config = dict(
    arch='wavenet',
    model='sound classifier',
    dataset='short read English sentences (LibriTTS-R)',
    train_examples=26041,
    gain_aug_db=6,
    noise_aug=0.002,
    n_mels=64,
    hop_length=160,
    input='log_mel',
    spec_augment=True,
    win_length=512,
    targets=['voice'],
    num_classes=2,
    norm='batchnorm',
    depths=[9],
    kernel_size=5,
    stem='single',
    widths=[128],
    label_smoothing=0.2,
    loss='cross_entropy',
    init='trunc_normal_002',
    residual_init='scaled_by_depth',
    optimizer='normuon',
    muon_scale='original',
    learning_rate=0.031,
    momentum=0.9,
    nesterov=True,
    orthogonalizer='polar_express',
    adamw_lr_other_params=0.0026,
    max_grad_norm=1.0,
    max_steps=30500,
    batch_size=128,
    epochs=149.9,
    lr_schedule='cosine',
    final_lr_fraction=0,
    warmup_steps=1520,
    weight_decay=0.004,
    adamw_weight_decay_other_params=0.05,
)
Rows from block 4, named by matrix and row number. Rows with one number belong to one channel. Each number is 128 + 24 x the weight over its row's rms, rounded and kept within 0 to 255. All counts start at 0. After the name is the row's rms in percent of the matrix's.
# filt: filter width-5 conv, dilation 16 (model.blocks.4.filt.weight, 128x128x5), inputs 76-94, a 5 kernel for each
# gate: gate width-5 conv, dilation 16 (model.blocks.4.gate.weight, 128x128x5), inputs 76-94, a 5 kernel for each
filt.24 101 [138 102 134 132 130 134 121 100 117 116 145 115 139  74 169  97 131 114 151 132 125 159 151 130 153 130 126  86 125 127 125 145 147 131 127 122  88 143 155 118  98  83 136 128 178 125 131 118  92 149 149 104 153 123 106 133 141 120 131 118 105 118 105 116  89 119 110 140 129  93 140 140 135 133  96 114 115 168 118 124 144 123 123 160 130  96 102 114 164 158 122 102 143 139 133]
filt.25 099 [153 161 152 189 134 123 107 100 102  88 142 135  71  74 148 102 164 128 114 127 112 101 139 142 117  93 121 150 144 151 150 155 149 121 155 166 130 138 127 130 183  99 151 125 178 117 128 103  97 110 130 152 104 147 156 144 134 146 138 108 144 127 110 141 118 150 146 114 163  91 136 113 134  83 149 111 132 118 157 107 125 116 140 128 111 140 129  90 129 118 142 108 154 134 136]
filt.26 101 [126 126 104 142 106 143 133 171 170 141 104 100 202 180  64 143 130 117 106 103 116  94 128 126 104 109 125 110  98 130 139 171  77  76  91 125  77 152 123  98 149 139 128  88 152 139 163 112 105 137 141  95 165 130 149 134 127 124 152 159 110 135 127 141 128  91 154 151 182 168 167 132 114 122 105  97 155 109 156 156 128 121 120 151 139 142 134  88 131 132 121 142 103 161 141]
filt.27 101 [149 110 130 115 120 122 168 137 109 145 130 110 174 138 140 132 143 128  79 129 115 109 109  72 129 162 103 179 120 123 141 144  33 159 140 125  87 117  81 145  74  91 114 145 112 146 126 161 117 136 107 126 145  92 161 151 115 131 109 147 151 136 138 114 128 166 118 118 123 170 126 146 211 111 139 115 186 123 155 125 160 124 136 121 118  88 100 158 102  97 115 117 126 157 109]
filt.28 099 [123 147 151 114 131 128 134 105 103 140 124 134 141 151  85 142 122 112 130  90 120 155  85 180  75 117 106 118 175 141 138 128 137  54  91 122 146 126 139 191 116 171 118 141 156 147 129 153 141 110 143 140 172  95 110 105 116  98 137 123 122 117 146 123 180 141 103 143 117 156 123 131 120  77 126 126 142 103  95 134 105 126 132 138 124 154 153 115 143  64 119 157 105 172 127]
filt.29 100 [129 108  94 139 143 146 127 117 147 111 164 160 144 111 182 113  74 162 148 145 135  98 137 121 108 124 132 134 154 102  94 156 125 136 120 103 116 107 153 178  87 142  53 141 131 122 151 117 116 129 133 111 141 123 134 153 125 138 183 126 139 121 125 140 124  86 114 118 156 152 144 153 143 137 124 175 152 107 116 157 107 121 135 154 141 145 100 122 133 100 133 128 105 162 136]
filt.30 101 [129  88 130 103 135 133 126 121 161 144 133 184 146 143 120 126 151 124 129 144 125 143 134  70 169 138 115 185 145 133 129 100 139 117 103 125 131 114 134 128 104 177 131 133 142 150 130 110 102 108 114 128 135 114 130 129 100 151 141  99 104 105 149 107 131 134 147 109 114 113 159 102 155 132 143 143  66 145 157 118 118 118 109 132 129  90 124  92 129  98 101 138 110  80 131]
filt.31 100 [160 138 119 112 150 129 170 116 150 165 108  84 148 125 134 123 111 137  83 112 123 150 108  96 195 116 123 126 142 146 126 122 119 144 112 121 167 163 117 159 123  89 140 159  62 133  94 128 122 110 137 145  90 119 140 141 122 125  83 160 150 122 123 138 131 163 122  87 171 141 124 114 167 114 135 137 122 146 122 198 126 123 132 158 165 104  63 101 139 136 128 132 128 163 101]
filt.32 104 [134 130 130 127 117 123 111 128 156 140 148 135 124 151 120 130 113  95 106 132 129 116 147 119 103 142 151 112 135 149 142 178  72 155 125 109 130 120  91 118  90 146 136 122  82 122 134  75 106 102 123 171 154 115  94 117 148 121 173 167 124 135 127 148 152  82 147 145 154  90 114 147  86 123 141 126 134 155 161 113 100 150 160 145 103 186 165  87  88 108 141 113 156  82  96]
filt.33 099 [122 128 139 127 126 111 134 113  82 117 114 153 171 107 146  98 161 130 123 114 132 133 117 151 107 141 103 114 123 111 148 113 103 155 124  99 127 135 162 130 138 118  98 150 202 148 118  81 136 145  95  93 150 101  90 133 120  79 111 111  92 143 133 143 125 106  93 104 153 152 119 154 112  85 127 112 145 143  94 108 102 138 122 106 133 152 100 137 144  78 131  81 121 157 141]
filt.34 100 [149 101 146 123 109 106 128 101 109 127 134 121  97 108 109 158 139 187 170 144 123 112 155 158 145 102 138 148  81  98 146 126 108 111 147 107 106 156 122 121 137 155 150 128 177 127 128 145 129 189 131 134 115 161 130 144 130 126 133 113  97 141 155 149 157 108 129 131  78 152 126 167 142 126 170 114 115  94 124 100  91 104 132 124 144 148 118 130  80 170  95 122 144 139 130]
filt.35 101 [145 147 111 157 132 162 171 157 125 106 127 130 145  98 120 111 146 116 115 152 137  79 123 145 145 162 125 170 109 147 133 102 111 140 104 155 100 148 127 124 157 113 149  99  83 119 159 144 112 113 118 158  82 109 149 127 120 153  85 111 163 137  75 136 118 122 126 108 159 128 148 150 188 173 108 162 145  98 131 173 110 133 121 136 162 102 102 151 138 108 108 126 127 129 130]
filt.36 102 [148 111 121 125 140 127  86  70 121 143 138 130 115 110 165 154 145 166 105 131 126 122 141 147 132 127 123 157 159 120 137 110 133 140 129 182  90  52 118 179 136 175 132 130 111 121 124 162 144 137 149 122 176 123 100 140 150 133 129 120 158 146 124 134 110 124  93  99 127 102 141 150  87 121 123 133  97  94 140 124 148  80 130 127 141 116 170 142 122 165 135 139 156  98 137]
filt.37 100 [146 135 138 150 131  98  91 145 103 164 126 120 111 154 103 131 130 147 141 138 132 125 107 150 132 129 118 127 137 107 140 198 187 141 143  93 101 146 127 124 130 131 165 140 141 122 141 162 120 116 108  96 100 131 136 108 135 109 110 133 118 131 154  99 101 111  80 153 129 139 109 146 135 134 114  90 119 104 140 129 110 120  91 168 132 151 145 153 105 130 118  89  75 153 135]
filt.38 100 [134 163 127 127 144 121 118 169  94 133 115  71 180  79 151 119 146 121 163 123 135 108  96 159 105 117 110  99 141 127 146 128 138 105 103 150 121 133 149 121 151 137 182 132 121 123 111 126 112 161 141 121 172 141  60 129 118 158 141 157  99 111 109  76 110  92 151 138 145 111 107 153 109  98  98 131 132 192 128 154 123 134 133 112 103 114 117  88 156 162 140 153 146 152 154]
filt.39 101 [119 189 179 154 105 148 147 120  85 153 141  72  90 144 141 146  98 104 144 135 145  80  98  86 150 107 134  85 128 120 130 137 125 127 125 154 105 107 124  92 173  91 102  92 125 114 119 149 108 148 110 103  76 171  82 153 135 133 110 137 153 120 130 168  97 109  92 103 156 152 106 137 110 131  55 173 112 193 118 156 137 172 142 127  93 115 119  93 139 118  93 124 150  97 134]
filt.40 098 [101 121 129 103 123 153 161 164 115  98 159 111 136 130 120 163 169 154 145 103 132 135 149  93 131 124 153 130 111 126 134 132  97 131 114 110 143 136 153 110 124 153  79 159 162 127  83  72 176 118 152 122 141 112 132 111 124 123 110 128 171 144 153 167 101 114  99 143 175  85 161 146 123 102 156 112 136 199 154 144 127 155 131 163 119 110 127  91  98 130  81 121  96 139 123]
filt.41 102 [132 114 116  80 130 113 100 139 144 150 102 114 122 174 142 139 144 151 141 140 127 162 127 143 117 152 158 159 140 132 167 111 142 134 125 109 140 127  98 120 185 150 120 209 159 203 142 154 133 140 122 111  70 113 127 108 120 133 129 128 119 132  86  96 123 150  84 157  96 146 101 114 172 170 123 128 111 117  67 152 126 128 116 111 138 147 114 119  84 105 160 136 127 133 126]
filt.42 098 [103 107 124 120 113 126 133 147 105 124 114  90 141 134 106 137 116 120 117 145 142 133 165 116 159 111 117  99 111 109 140 141  91 137 141 101 131 124  92 163 188  98 100 178 126 158 134 189 121 147 140 121 139 137 127 103 136  81 142  99 127 153 111 123 138 105  96  84 101 124 105 133 129 118 135 125 110 115 108 161 141 153 134 140 123  92 142 121 135 147 118 136 112 187 103]
filt.43 102 [156 166 125 136 116 113  71 141 144 178 137 107 135 166 137 133 122  85 109 139 135  82  75  86  68 108 141  93 101 136 151 124 163 140 147 144 116 146 163  65 120 179 147 136 124 134 142 160 120  89 115 109 104 163 108  91 122 118 129 163 121 130 106 144 114 130 122 148 130 127 115 120 117 109 161 119 143 126 131 138 158 129 106 116  98 156 145 147 161 144 113 128 114 124 122]
filt.44 099 [125 115 136 110 177 107 131 112 122 117 123 141 125 134 136 113 112 130 128 122 118 118 127 168 110 125 126 176 140  94 106 103  86 148 103 117 106 164  84 117 154 142 100  86 114 126 147 103 102 160 113 144 114 124 162  81 139 152 163 145  75  92 121 148 113 136 104 152 120 152 101 113 141 127 129 125  88 123 130 161 115 117 125 132 128 187 164  57 153 119 136  61 156 102 127]
filt.45 100 [149 136 141 136 163 175 135 136 138 156 125 144 114  96 177 109 103 121 123 101  83 111 140 152 133 119 122 142 137 162 141 122 144 116 124 148 121 140 152 159 103 188 142 102 115 127 116 109  97 112 102 188 120 139 149 138 136 117 108 113 156 129 107 112 163 159  94  95 141 156 146 137 143 153 124 157 157 146 132 181 150 149 141 132 169 102 107 110 111 133 159 158 137 141 136]
filt.46 102 [135 120 134 121 104 114 103 124 146 138 150 130 114 129 158 121 169 138 116 139  44 139 150 160 127 132 137 139 123  92  84 150 100 143 151 150 114 141 114 148 117 151 131 125 143 163 139 156 107 152  79 113 139 115 114 122 144 134 138 113 138 108 122 167 136 168 114 129 114 151 142  48 143 131 117  87 152 118  77 122 141 133 134 135 136 151 142 138 154 103  89  51 151  92  98]
filt.47 101 [108 122 103 118 139 126 133 155 109 125 114 115 151 161 137 130  90 111 114 142 120 134 160 161  84 125 134 133 155  89 132 126 147 131 144 132 139 125  93 109 162 120 169 100 123 162 150 154 138 113 128  97  62  99 143 108 130 123  89 130 100 197 146 145 111 129 110  99 131 124  80 127 116 133 118 108 121 169 152 111 115 118 100  92 118 183 129 103 152 121 110 111 126 135 140]
filt.48 098 [146 129 106  91 120 122 136 158  96 104 175  84  77 143 124 118  85  90 119 161  93 122 140 140 174 154  93 141 169 108 125 122 121 113 146 122 141 115 177  79 149 121 105 144 191 139 102 125 121 155 180 141 109 122 129 134  90 133 133 148  90 124 139 162  99 143 140 155 166  87 116  68 120 153 161 153 127 136 175 147 145 126 130 152 110 167 151 125 132 129 132 154 133 135 129]
filt.49 102 [125 132 142 125 100 138 159 147 145 121 145 139  61 159 110 158 157  95 109 116  93 134 119 146 134 140 127 106 118 102 142 176 137 154 149  83 138 119 156  71 110 131  90 158 125 125 114 148 114 107 116 138  92 151 106 137 145 143 135 125 119 122 122  87 122 128 107 134 134 144 114 142 136  78 102 153 136 113 140 124 123 140 123 138 136 122 108 132 157 172 111 134 156  99 115]
filt.50 097 [153 106 144 145 151 122 118 166 138 105 124  87  96 128 123 160 114 170 106 159 144 118 158 135 164 144 125 132  93 128 134 146 162 139 133  90 101 121 138 108 117 130 135 151 124  61 156 102 143 107 120 132 149 160 150 124 108 172  81  86  75 190 134 144 107 120 134  87 138 108  90 144 185 128 111 163 120 136 142 107 116 111 126 125 107 122 114 154 155 130 152 127 102 121  79]
filt.51 100 [131 111 101 118 124 147 140 137 130 107 125 136 151 147  71 115 136 118 184 104 149 150 144 164 138 116 125 154 125 115  98 129 136 145 123  85  98 175 127  75  91  95  93 134  72 154 160 130 154 115 128 123  94 140  99 134 114 108 143 125 104 168 105 145 178  87 124 123 141 131 138 113 119  85 119 117 102 108 130 128 116 117 124 148 150 123 149  99 103 115 138 138 109 120 113]
filt.52 099 [ 89 154 157 149 154  96 116 131 140 136 130  89 106 130 132  97 122 116 125 110 106 140 115 104 137 114 118 141  84 140 133 125 166 138 134 115 129 168 128 105 137 112 107 122 100 145 141 166  87  99 113  81 161 163 119 111 144 125 144 132 161 148 102 131 120 135 118 149 134  99  94 116 126 225 124 142 103 118 124 112 130 102 135  97 100  99 154 133 157 106 128 118 148 127 115]
filt.53 096 [110 165 157 118 165 160 139 115 122 127 110 124 157 113  98 110 137 101 149  78  72 101 120 134  99 145 117 106 127 142 106 127  77 109  98 119  95 160 127 163 112 130 139 116 168 129  85 103 141 139 143 103 141 123 160 133 133  93 134 146 114 125 136 144 143 149  69 109 112 102 157 106 149 116 123 143 140 105 100 104 100 155 128  87 131 110 125 120 186 102 148 171 133 152 119]
filt.54 100 [130 111 153 128 117 123 113  90 109 119 180 137  88 133 154 145 117 141 132 138  99 145 181 172 145 133 149 133  98 168 115  78 162  95 121 128 114  91 142 145 130 179  83 151 142 117 113 144 134 115  98 121 124 140 137 153 143 110 183 154  51  93  80 148 115  78 107 131 121 154 131 188  95 161 119 165  59 123 104 113 129 120 112 150 147 127 120 128  98 143  96  99 141 124 106]
filt.55 102 [122 123 150 126  87 141 140  83 142 105 171 121  99  84 129 140 132  94 101 142 111 134 132 125 173 142 153 170 173 167 123 147 167 106  93 117 137 127 159 107 116 129 117 168 114 136 129 122  70 169 126 134 119 129 106 130 145 118 125 126 107  86 114 107 119 138 103 102 172 136 136 144 179  84  72 161 149 100 127  86 155 140 119 117 123  88  86 154 162 145  99 106 134 138 113]
filt.56 099 [131 156 137 142 115 114 133  93 136 108 136  73 151 155 113 112 138 121 134 152 158  88 151 126 154 103 137 112 130 119 141 126 172 132 121  88 128 133 139  80 133 129 144 143 137 137 143 125 116 134 122 127 171 130 103 126 129 111 140 146 128 152 167 130  86  99 117 142 109 136 149  72 123 174 148 103 131 163 149 147 114 118 132 131 112 173 137 101  97 121 144 154  94 119 137]
filt.57 099 [132  95 134 114 142  94 116 165 138 103 122  78 158 120  95 123 121 147  85 128  93 194 139 149 170 123 130 149 113 116  87 119 126 145 120 158  88 114 154 151 105 121 110 145 129  99 150 106 158 131 218 125 107 148 129 146 130 138 127 110 161 109 157 136 136 174 110 103 124 111 119 132 145 132 127 140 124 168 129 133 143 142 115 126 141  81  73 145 147 129 146 123 144 131 153]
filt.58 099 [134 110 135 138 141 122 147 106 124 113 135 115 110 146 114 133 139 103 113 126 167 147 138 107 104 129 108 142 117 139 122  88 169  85 171 123 139 148 110  72 171 137 148 149 103 144 117 152 167 150 175 108 113 121 115 120  96  92 123 139 138 132 122 130 124 127 146 164 150 103 156  95 139 154 108 161  99 163 130 132 123 138 109 124 110 147 172 149 102  93 145 158 146 139 124]
gate.24 100 [124 131 134 138 128 148 150  83 133 144 135 144 155 106 135 147 103 149 141 122 159 148 171 140 151 133 133 131 133 105 132 164  65 155 140 104 124 134 161 125 153 139 147 142 122 116  85 118  82  92 111 154 187 187 137 137 118 111 140 129  93 105 118 108 106 126 157  91 155 126 147  98 151 139 139 165 143  79 151  96 129 105 118 138 167 145 160 156 115 143  87 115 110 159  90]
gate.25 097 [130 139 129 133 152 126 108 136 131 128  95  86 105 157 100 122 130 120 130 139  96  96  91 138  79 107 149 134  98 108 139 166 156 133 150 103 131 131 144 184 115 147  77 145 163 136 166 126 143 146 131 105 132 196 112 145  94 141 118  94 160 154  83  85 164  99 151 117 157 125 123 143 148 146  99 115 136 151 179 144 110 126 104 138 145 128 121  69 126 153 121 162 114 134 175]
gate.26 102 [152 110 137  97 124 135 132 127 128 144 146 139  78 147 148 138 123 115 135 144 110 133 163 125 116 135 112 135 142 107 132 143 111 109 111 168 130 149 136 115 141 101 106 164 150 140 136 125 130 145  84 111 112  73 172 124 113 122  85 126 120 129 109 125 102 174  82 142 113 113 102 129 126 112 107 127 136 136 119 113 131 138  89  97 134 102 106 145  69  85 125 105 127 138 104]
gate.27 100 [167 121 101 126 126 153  89 151 121 155 132 155 108  95  94 132 144  83 119 120  89  86  72 116 137 143 139 122 111 116 151  57 119 140 110 154 162 174 193  70 175 105 125 109 146 110 135 125 115 101 163 153  81  93 119 126 131 139  90 122 136 154 152 142 111 153 131  97 143 148 106 122  99  92  82 136 101 108 111 119 151 146 130 159 127 132  93 125  96 164 153 133 143 205 168]
gate.28 099 [133 138 128 170 114 114 158 136 121 142 127 143 161 115 105 104 123  94  80 140 112 127  81 128 130 106 126 128 125 125 120 175 122 133 143 115 133 136 192 162 140 148  75 147 105 137 144 149 129 114 104 121 110 166 143 116 146 164 147 156 129 129 147 133 152 123 127 171 142 134 152 117 112 130  73 137 105 131 129 164 129 107 155 144 160 107 145 157 185 123 104 131 101 154 136]
gate.29 102 [118 142 108 137 148 132 106  96 140 103 153 177 142 113  74 146 111 118 126 169 158 162 123 126 123 147 120 119 118 113 127 134  98  84 157 103 152 139 179  98 122 175 111 133 128 111 122  79 109 159  70 200 138 152 142 114  93 108 127 131  93 164 121 168 130 125 115 151 135 169 132 175 109 137 116 116 138 106 117 112 130 104 114  81 158 121 186 161  91 164 107 142 164 178 150]
gate.30 100 [103 157 161 166 154 108 130 148 165 142 153 117 149 143 117 115 151 130 108 148 165 170 124 121 115 126 118 148 150 124 128 147 141 119 117 156 149 109 148 142 125 101 131 149 112 124 128 104 129 126 150 105 125 138  86 107 115 116 151 140 151  91 170 156 107 142 122 155 159 102 101 100 162 125 112 124 146 143 132 148 143 134  94 132 106 133 129 171 111 123 111 112 125 135 121]
gate.31 100 [110  97  90 147 133 125 157 133 139  98 160 111 134 174  99 122 129 165 105 125 111 108 109  83 179 155 144 128 156 102 128 104 169 122 140 175  95 128 130 123 134 149 149 129 109  91 113 144 114 122 141 137  91  94 150 148 139 155 122 120 136 138 127 113 127 116 143  98  89  85 133 124 132 194 112 123 132 154 100 134 121 118 140  96 127 112 115 118 101 125  81 135 116 148 130]
gate.32 101 [140 152 132  78 110 111 142 111 135 126 112  79  91 156 102 139  86 114 153 100 125 147 123  61 155 137 114 129 136 128 103 100 136 105  90 135 144 146 129  85 119 112 127 163 126  89  95 158 172 166 140  87  67 110 122 136 105 107 133 111 106 131 112 146 164 161  65 149 151 131 142  90 125 124 148 150 122  74 114 135 139 119 140 123 119 128 122 175  80 139 164 113 133  92 121]
gate.33 103 [145 139 148 131 114 109 141 159 131 168 101 127  89 144 169 127 130 107 165 149 108 125  93 144  97 168 157 100 139 151 125 137  96 103 116 155 151 159  79  81 140 149 114 109 174 107 141  60 123 177 113 125 136 113 159 117 161 112  93 166 135 126 112 117 135 186 146 147 106  95 125  61 107 126 190 112 115 118 116 135 161 157 155 119 124 119 136 183 143 107 104 137 129 142 147]
gate.34 101 [133 146 177 137 147 100 119 107 114 137 145 144 142 118  93 170 128 116 182 162  84 143 150  94 123 130 132 166 120 168 147 128 114 132 115 128 128 130 131 129 135 122 121  81 101 106 153 100 127 129 148 120  72 156  67 143 136 120 101 135  92 165  91 143 162 162 135 124 101  90  83 101 115 121 119 110 146 126 124 119 148 101 125 138 114 136 123 137 134  86 131 129 166 124  90]
gate.35 099 [130 121 141  89 178 129 117  91  98 103 106 106 157 115 116 109 145 120 170 133 133 150 100 124  86 120 110 119 110 119 122 126 107 143 157 128  79 114 110 118 111 170 145 123 101  87 171 166 166 168 115 190 175 151 200  96 126 104 138  87  78 120 112  91 142 109 177 104  86 158  65 104  75 133  99 100 127 111  78 153 106 134 113 118 131 137 175 145 159 121 135 137 156 121 147]
gate.36 101 [ 88 110 132 144 121 135 144  99  90  89 113 102  89 103 156 150 126 149 118 152  94 103 127  83 113 143 144 120 115  80 144  94 111 188 115 107 131 121 137 123 111 130 186 124 115 116  96 138  99  76 115 150 179  78 146 151 140 130 126 122 145 119 131 132 156 141 123 152 138 140 122 147 119 101 111 129 114 140 110 148 107 135 140 117 128 104  88  86 159 170 109 155 135 107 105]
gate.37 102 [131  92 154 122 163 123 139 136 138 103 106 125 132  94  78 110 126 100 153 144 158 161  95 124 137 164 101 160 137  94 118  83 143 161 100 155 101 159 115 119 136 123 121  89 107 139 105 177 162 138 120 105 151  84 109 103 105 130 104  97 144 142 119  74  94 169 162  86  70 136 128  85 148 134 128 110  79 106 123 146  91 111 125 130 130 113 133  93 102 139 126 114 130 142 121]
gate.38 100 [135 141 122 138 144  99  97 133 129 158 131 118 145 100 117 112 137 155 148 161 116 123  89 152 107 137 108 145 153 120  94 117 134  93 123 147 155 117 129 145 137 120 111  66 171 153 128 155 131 138 129 149  79  75 127  99  92 136 128 131 156 162 122 160 103 106 123  98 108 114 116 147 100 162 100 105 104 156 146 136 134 157 119 134 122 122 126 109  82  97 144 191 108 149 126]
gate.39 103 [133 122 127  92 101 144 130  79 124 116 106 109 122 115 142 149 120 134  89 134 168 132 139 172 147 132 105 137 120 151 150 123 137 139 104 114 142 123 110  96 127 128 137  83 143  91 106 156 127 164 101 143 145  75  99 144 159 106 137  93  98 126 110 113 149  87  96 122  97 127 168 151 189 182 119 156  99  77 150 141 127 128 156 147 108 139 182 118  92 126  92 182 110 153 116]
gate.40 096 [124  99 121 139 140 106 129 109  98 130 105 112 160 105 119 126 137  80 147 131 113 131 144 185 188 119 121 113 128 130 117 138  90 115 117  83 143 131 114 101  93 122 172  63 118 133 125  87 121  61 108 129 129 121 146 107 129 178 155 126 101 136 207 159 139 114  92 172 178 129 107 124 140 152 123 182 116 114 141 114 117 110 129 111 134 137  91 138 133 127 123 119 122 128 114]
gate.41 102 [110 130  87 142 144 139 138 104 138 117 112 164 130  97 116 147  96 148 142 157 154 162 163 149 206 147 135 113 145 120 141  92 133 102 108  77 115 147 119 126 121 130 203 164 124  96  97 179  69 119 122  92 161 110 121 157 169 113 102 123 110 150 152 130 132 124 154 122 102 145 106 184 139 116 106 160 160  80 135 138 144 119 120 124 143  91  82 152 139  94  95 146 139 136 144]
gate.42 097 [114 150 145 147 136 117 119 127 110 177 125 145 134 122 105  82 156 153 141 131 110 105  91 137 140 136 115 109 149 109 150 132 141 120 127 115 142  88 110 117 163 135  60 102 152 132 123 139 125 159 116 151 111  56  88 112 121 128 124 126 133 119 114 107 120 133 159 137  70  93 151 118 182 143 121 102 123 134 143 107 126 128 105  86 143 129 114 115 144 103  75 142 143  93 116]
gate.43 099 [131 121 154 145 131 163 119 104 158 154  86 112  86 128 139 117 135 154 129 132 124 127  50 105  87 159 112 117  96 154 124 126 112 121 113 108 142 127 134 146  76 161 134 182 136 100 134 121 143  99  72 134 144 126 146 126 117 111  92 166 135 102 125 149 114 143  78 147 136 103 107  93 121  72 141 152 100 104 155 135 139 142 145 159 137 119 111 130 111 132 131 101 141 135  96]
gate.44 101 [137 147  83 118 119 130 133 165 159 114 149 118 141 130 165 139 133 120 102 161 134 133  92 119 148 141 108 147 118 145 142 114 155 152 141 147 180 117 157  73 143 108 137 107 172 101 122  84 135 123 130 116 118 134 143 126 131 130 110 109 124 112 133 141  94 141 145 142 130 126 149  99  85 145 150 137 120 164 120 141 128 159 127 162 147 132 120 128 154 113 132 130 142 137 135]
gate.45 100 [165 114 126 123 138 144  78 139 128  94 162 107 166 109  97 142 133 142 128 121  86 143 125 168 105 117 144 122 120 113 102 155 153 141  99 149  93 125 134 104 164 127 107 173  89 113 113 112  89 134 164  95 110 136 117 105 169 110 119  92 125 154  98 124 153 158 137  86  97 146 107 110 131 116  90 157 103  86 132 145 135 152 144 117 137 132 124 136 131 130 163 125 122 117 113]
gate.46 098 [141 144  97 133 149 136 114 128 124 128 112  99 141  79 123 134 131 124 134 151 135 177 153 114 149 121  93 132 141 127 140 156 156 140 145 135 137 137 149 115 119 130 139 127 125 114 114 146  99 123 134 159 129  75  90 118 122 124  88  90 120 134 129 130 109 131 134 116 123 103 139 105 112  65 103 154 148 151 139 139 134  96 156 118 139 129 165 116 147 154 145 125 140 119 133]
gate.47 101 [130 145 155 120 173 118 129 151 112 122 134 100  66 130 119 131 113 141 140 118 125 102 151  70 102 125 119 136 102 151 104 126 178 186  99 132 113 115 105 138 150 125 104 138 100 133 134 135 151 127 145 151  93 137  92 128 122 126 137 140 144 140 137 151 175 137 185 136  83 111 134 114  93  63 117 110 115 124 159 115 163 112 108 130  97  79 118 125 141 119 137 125 122 111 146]
gate.48 101 [145 140 141 109 145 128 129 118 120 109 139 167  88 140  94 150 137  98 153 149 132  97 127 111 106 110 143 130 134 130 125 114 144 108 166 164 174  91 111 177  79  91 108 128 155 138 131 114 137 146 125 116  92 123 110 104 102 109 123 118 121 142 103 139 120 123 165  83 117 131 110  37  71 151 124 147 164 128 137 120 105 147 142 145 128 125 153 161 168 161 125 161 116 129 130]
gate.49 100 [140 180 102 117 129 109 148 134 137 114 128 158 134 147 149 116 138 146 131 128 163 100 113 151 165 133 110  89 151 106 147 140  97 137 155 121 103 109 117 147  90 171 151 133 144  99 133 136 123  98 141 130 137 132 159  83 109 101  88 117 156 124 117  88  93 119 141 103 157 133  96 151 123  81  83 117 112  88 138 147 115  95 165  98 133 142 131 123 128 162 139 139  98 127  97]
gate.50 100 [117 166 137 127 141 110  78  80 132  94 107  95 129 141 104 118 141 110 149 106 130 171 107 181 163 152 158 125 157 128  71 127 127 122 136  94 149 136 144 138 130 153 127  85  84 128 109 100  98 110 125 149 122 137 102 121 137  89 108  79 114 150 178 147 158 118 133 160 139 155 140 171 109 134 110 152 179 145 121 154 109 118 147 125 131 148 119 161  94 117 143 167 155 124 138]
gate.51 099 [132  94 142 112 167 130 129  92 124 135 149 130 109 130 109 137 147 165 103 130 115 146  90  79 148 142 114  76 162 145 131  81  98 153 103 136 145  98 128  95 153  71 156 162  97 146  96 144 160 123 114 116 115 109 161 118 127  93 105 102 149 152 101 115 160 153  75 121 119 125 124 118 104  87 215 127 120 103 180 130 125 180 124 146 111  84  98 141 149 100 114  89 103 155 128]
gate.52 096 [130 112 173 170 116 132  95 103 152 122 132 147 132 171 120 154 123 164 121 124 140  97 110 152 138 129 112 151 110 127 125  98 147 131 107 102 144  87 179  91 110 170 132  84 128 112 173 111  96 139  87 139 135 145 128 134 123 141  96 147 128 151 121 163 124 118 118  68 168  97 123 151 119 107 119 103 150 161 117 110 117 126 126 129 148 141  92  99 109  95 121 119 103 137 132]
gate.53 098 [146 121 124 102 122 139 126 129 136 162 134  90 146 147 136 118 152 106 119 113 107 176 100  94  84 102 123 184 121 103 159 135 122 138 113 117  89 180  99 116 143 110 156 153 163 122 139 111 160 190  88 133 149 130 144 113 159 119 170 120  83 119 111  66 123 108 129 175 106  97 163 129 180 161 151 119 127  92 107 148 137 154 140 127 155 172 134 149 123  98 154 110 137 135 136]
gate.54 100 [171 129 157 129  98 148 138 135 142 132 133 124 144 130 126 152 175 147 127 188 159  89 174 151 119 149 161 140 113 109 145 142 134 176 114 105 156  81 147 116 139 124 138 111 203 131 101 136 125 128 157  98 115 127 136 126 148 123 109 156 141 137 108 122  96 137  76  93 162 110 160 147 107 137 114 139 165 135 117 118 137 139 124 133 125 127 132 133 112 121 112 137  64 120 104]
gate.55 103 [127 168 138 162 134 143 131 127  87  85 147 103 125 150 146 104  91  95 118 112 176 114 129 144 149 134 132 110 169 119 105 123 133 142 124 133 109 134  81 132 139 162 137 143 118  98  97 116 125 150 116 135  77 122 101 138 127 131 120 108 137 133 168 114 137  96 116 156 122  96 172 178 133  99 148 137  83 113 146 106 133 112 110  91 105  89 157 106 137 124 104 112  74  85 143]
gate.56 100 [126 128 133 103 132 112  94 140 139 126 109  86 118 141  99 147 127  97 156 154 139 146 167 127 115 148 125 152 121 104 148 138 108 144 113 129 132 174 129 148 150  95 156 133  88 167 170 117 140 114 166 169  88 160 107 103  90 107 106 110 107 111 127 148 151 130 166 111 112 150 117 110 162 136  79 107  99  94  97 139 156 133  90 153 156 140 149 129 101  69 130 126 135 118  86]
gate.57 101 [121 109 165 137 103 131 128 126 124 141 101 122 153 108 124 150 130 135 119 117 180 138 136  90 140 130 120 146 137 134 150  92 119 122  90 132  62 136 119 160 149 145 105 149  77 135  89 162 145  96 116 111 126 133 114 151 133 142 118 123 164 109 134 100 125  90  76 140 167 142 113 120 140 106 130 168 112  98 147 124 146 123 143 107 122 120 138  93 144 111 129 130  88 119 165]
gate.58 101 [114 130 136 144 131 131 118 109 122 116 111  92  87 144  77 128 138 112 138 103 127 166 108 137  98 116 146 101 149 120 126  87 124 124 139 107 123 113 116 138 181 125 126 157 127 120 155  93 112 126 120 116 110 143  72 167 113 144  97 111 134 114 175 105  80  83 121 108 176 128 109 123 161 164  81 137 151 184 126 145  95  90 106 127 148 105 110 126 109 174 113 120 105 148 130]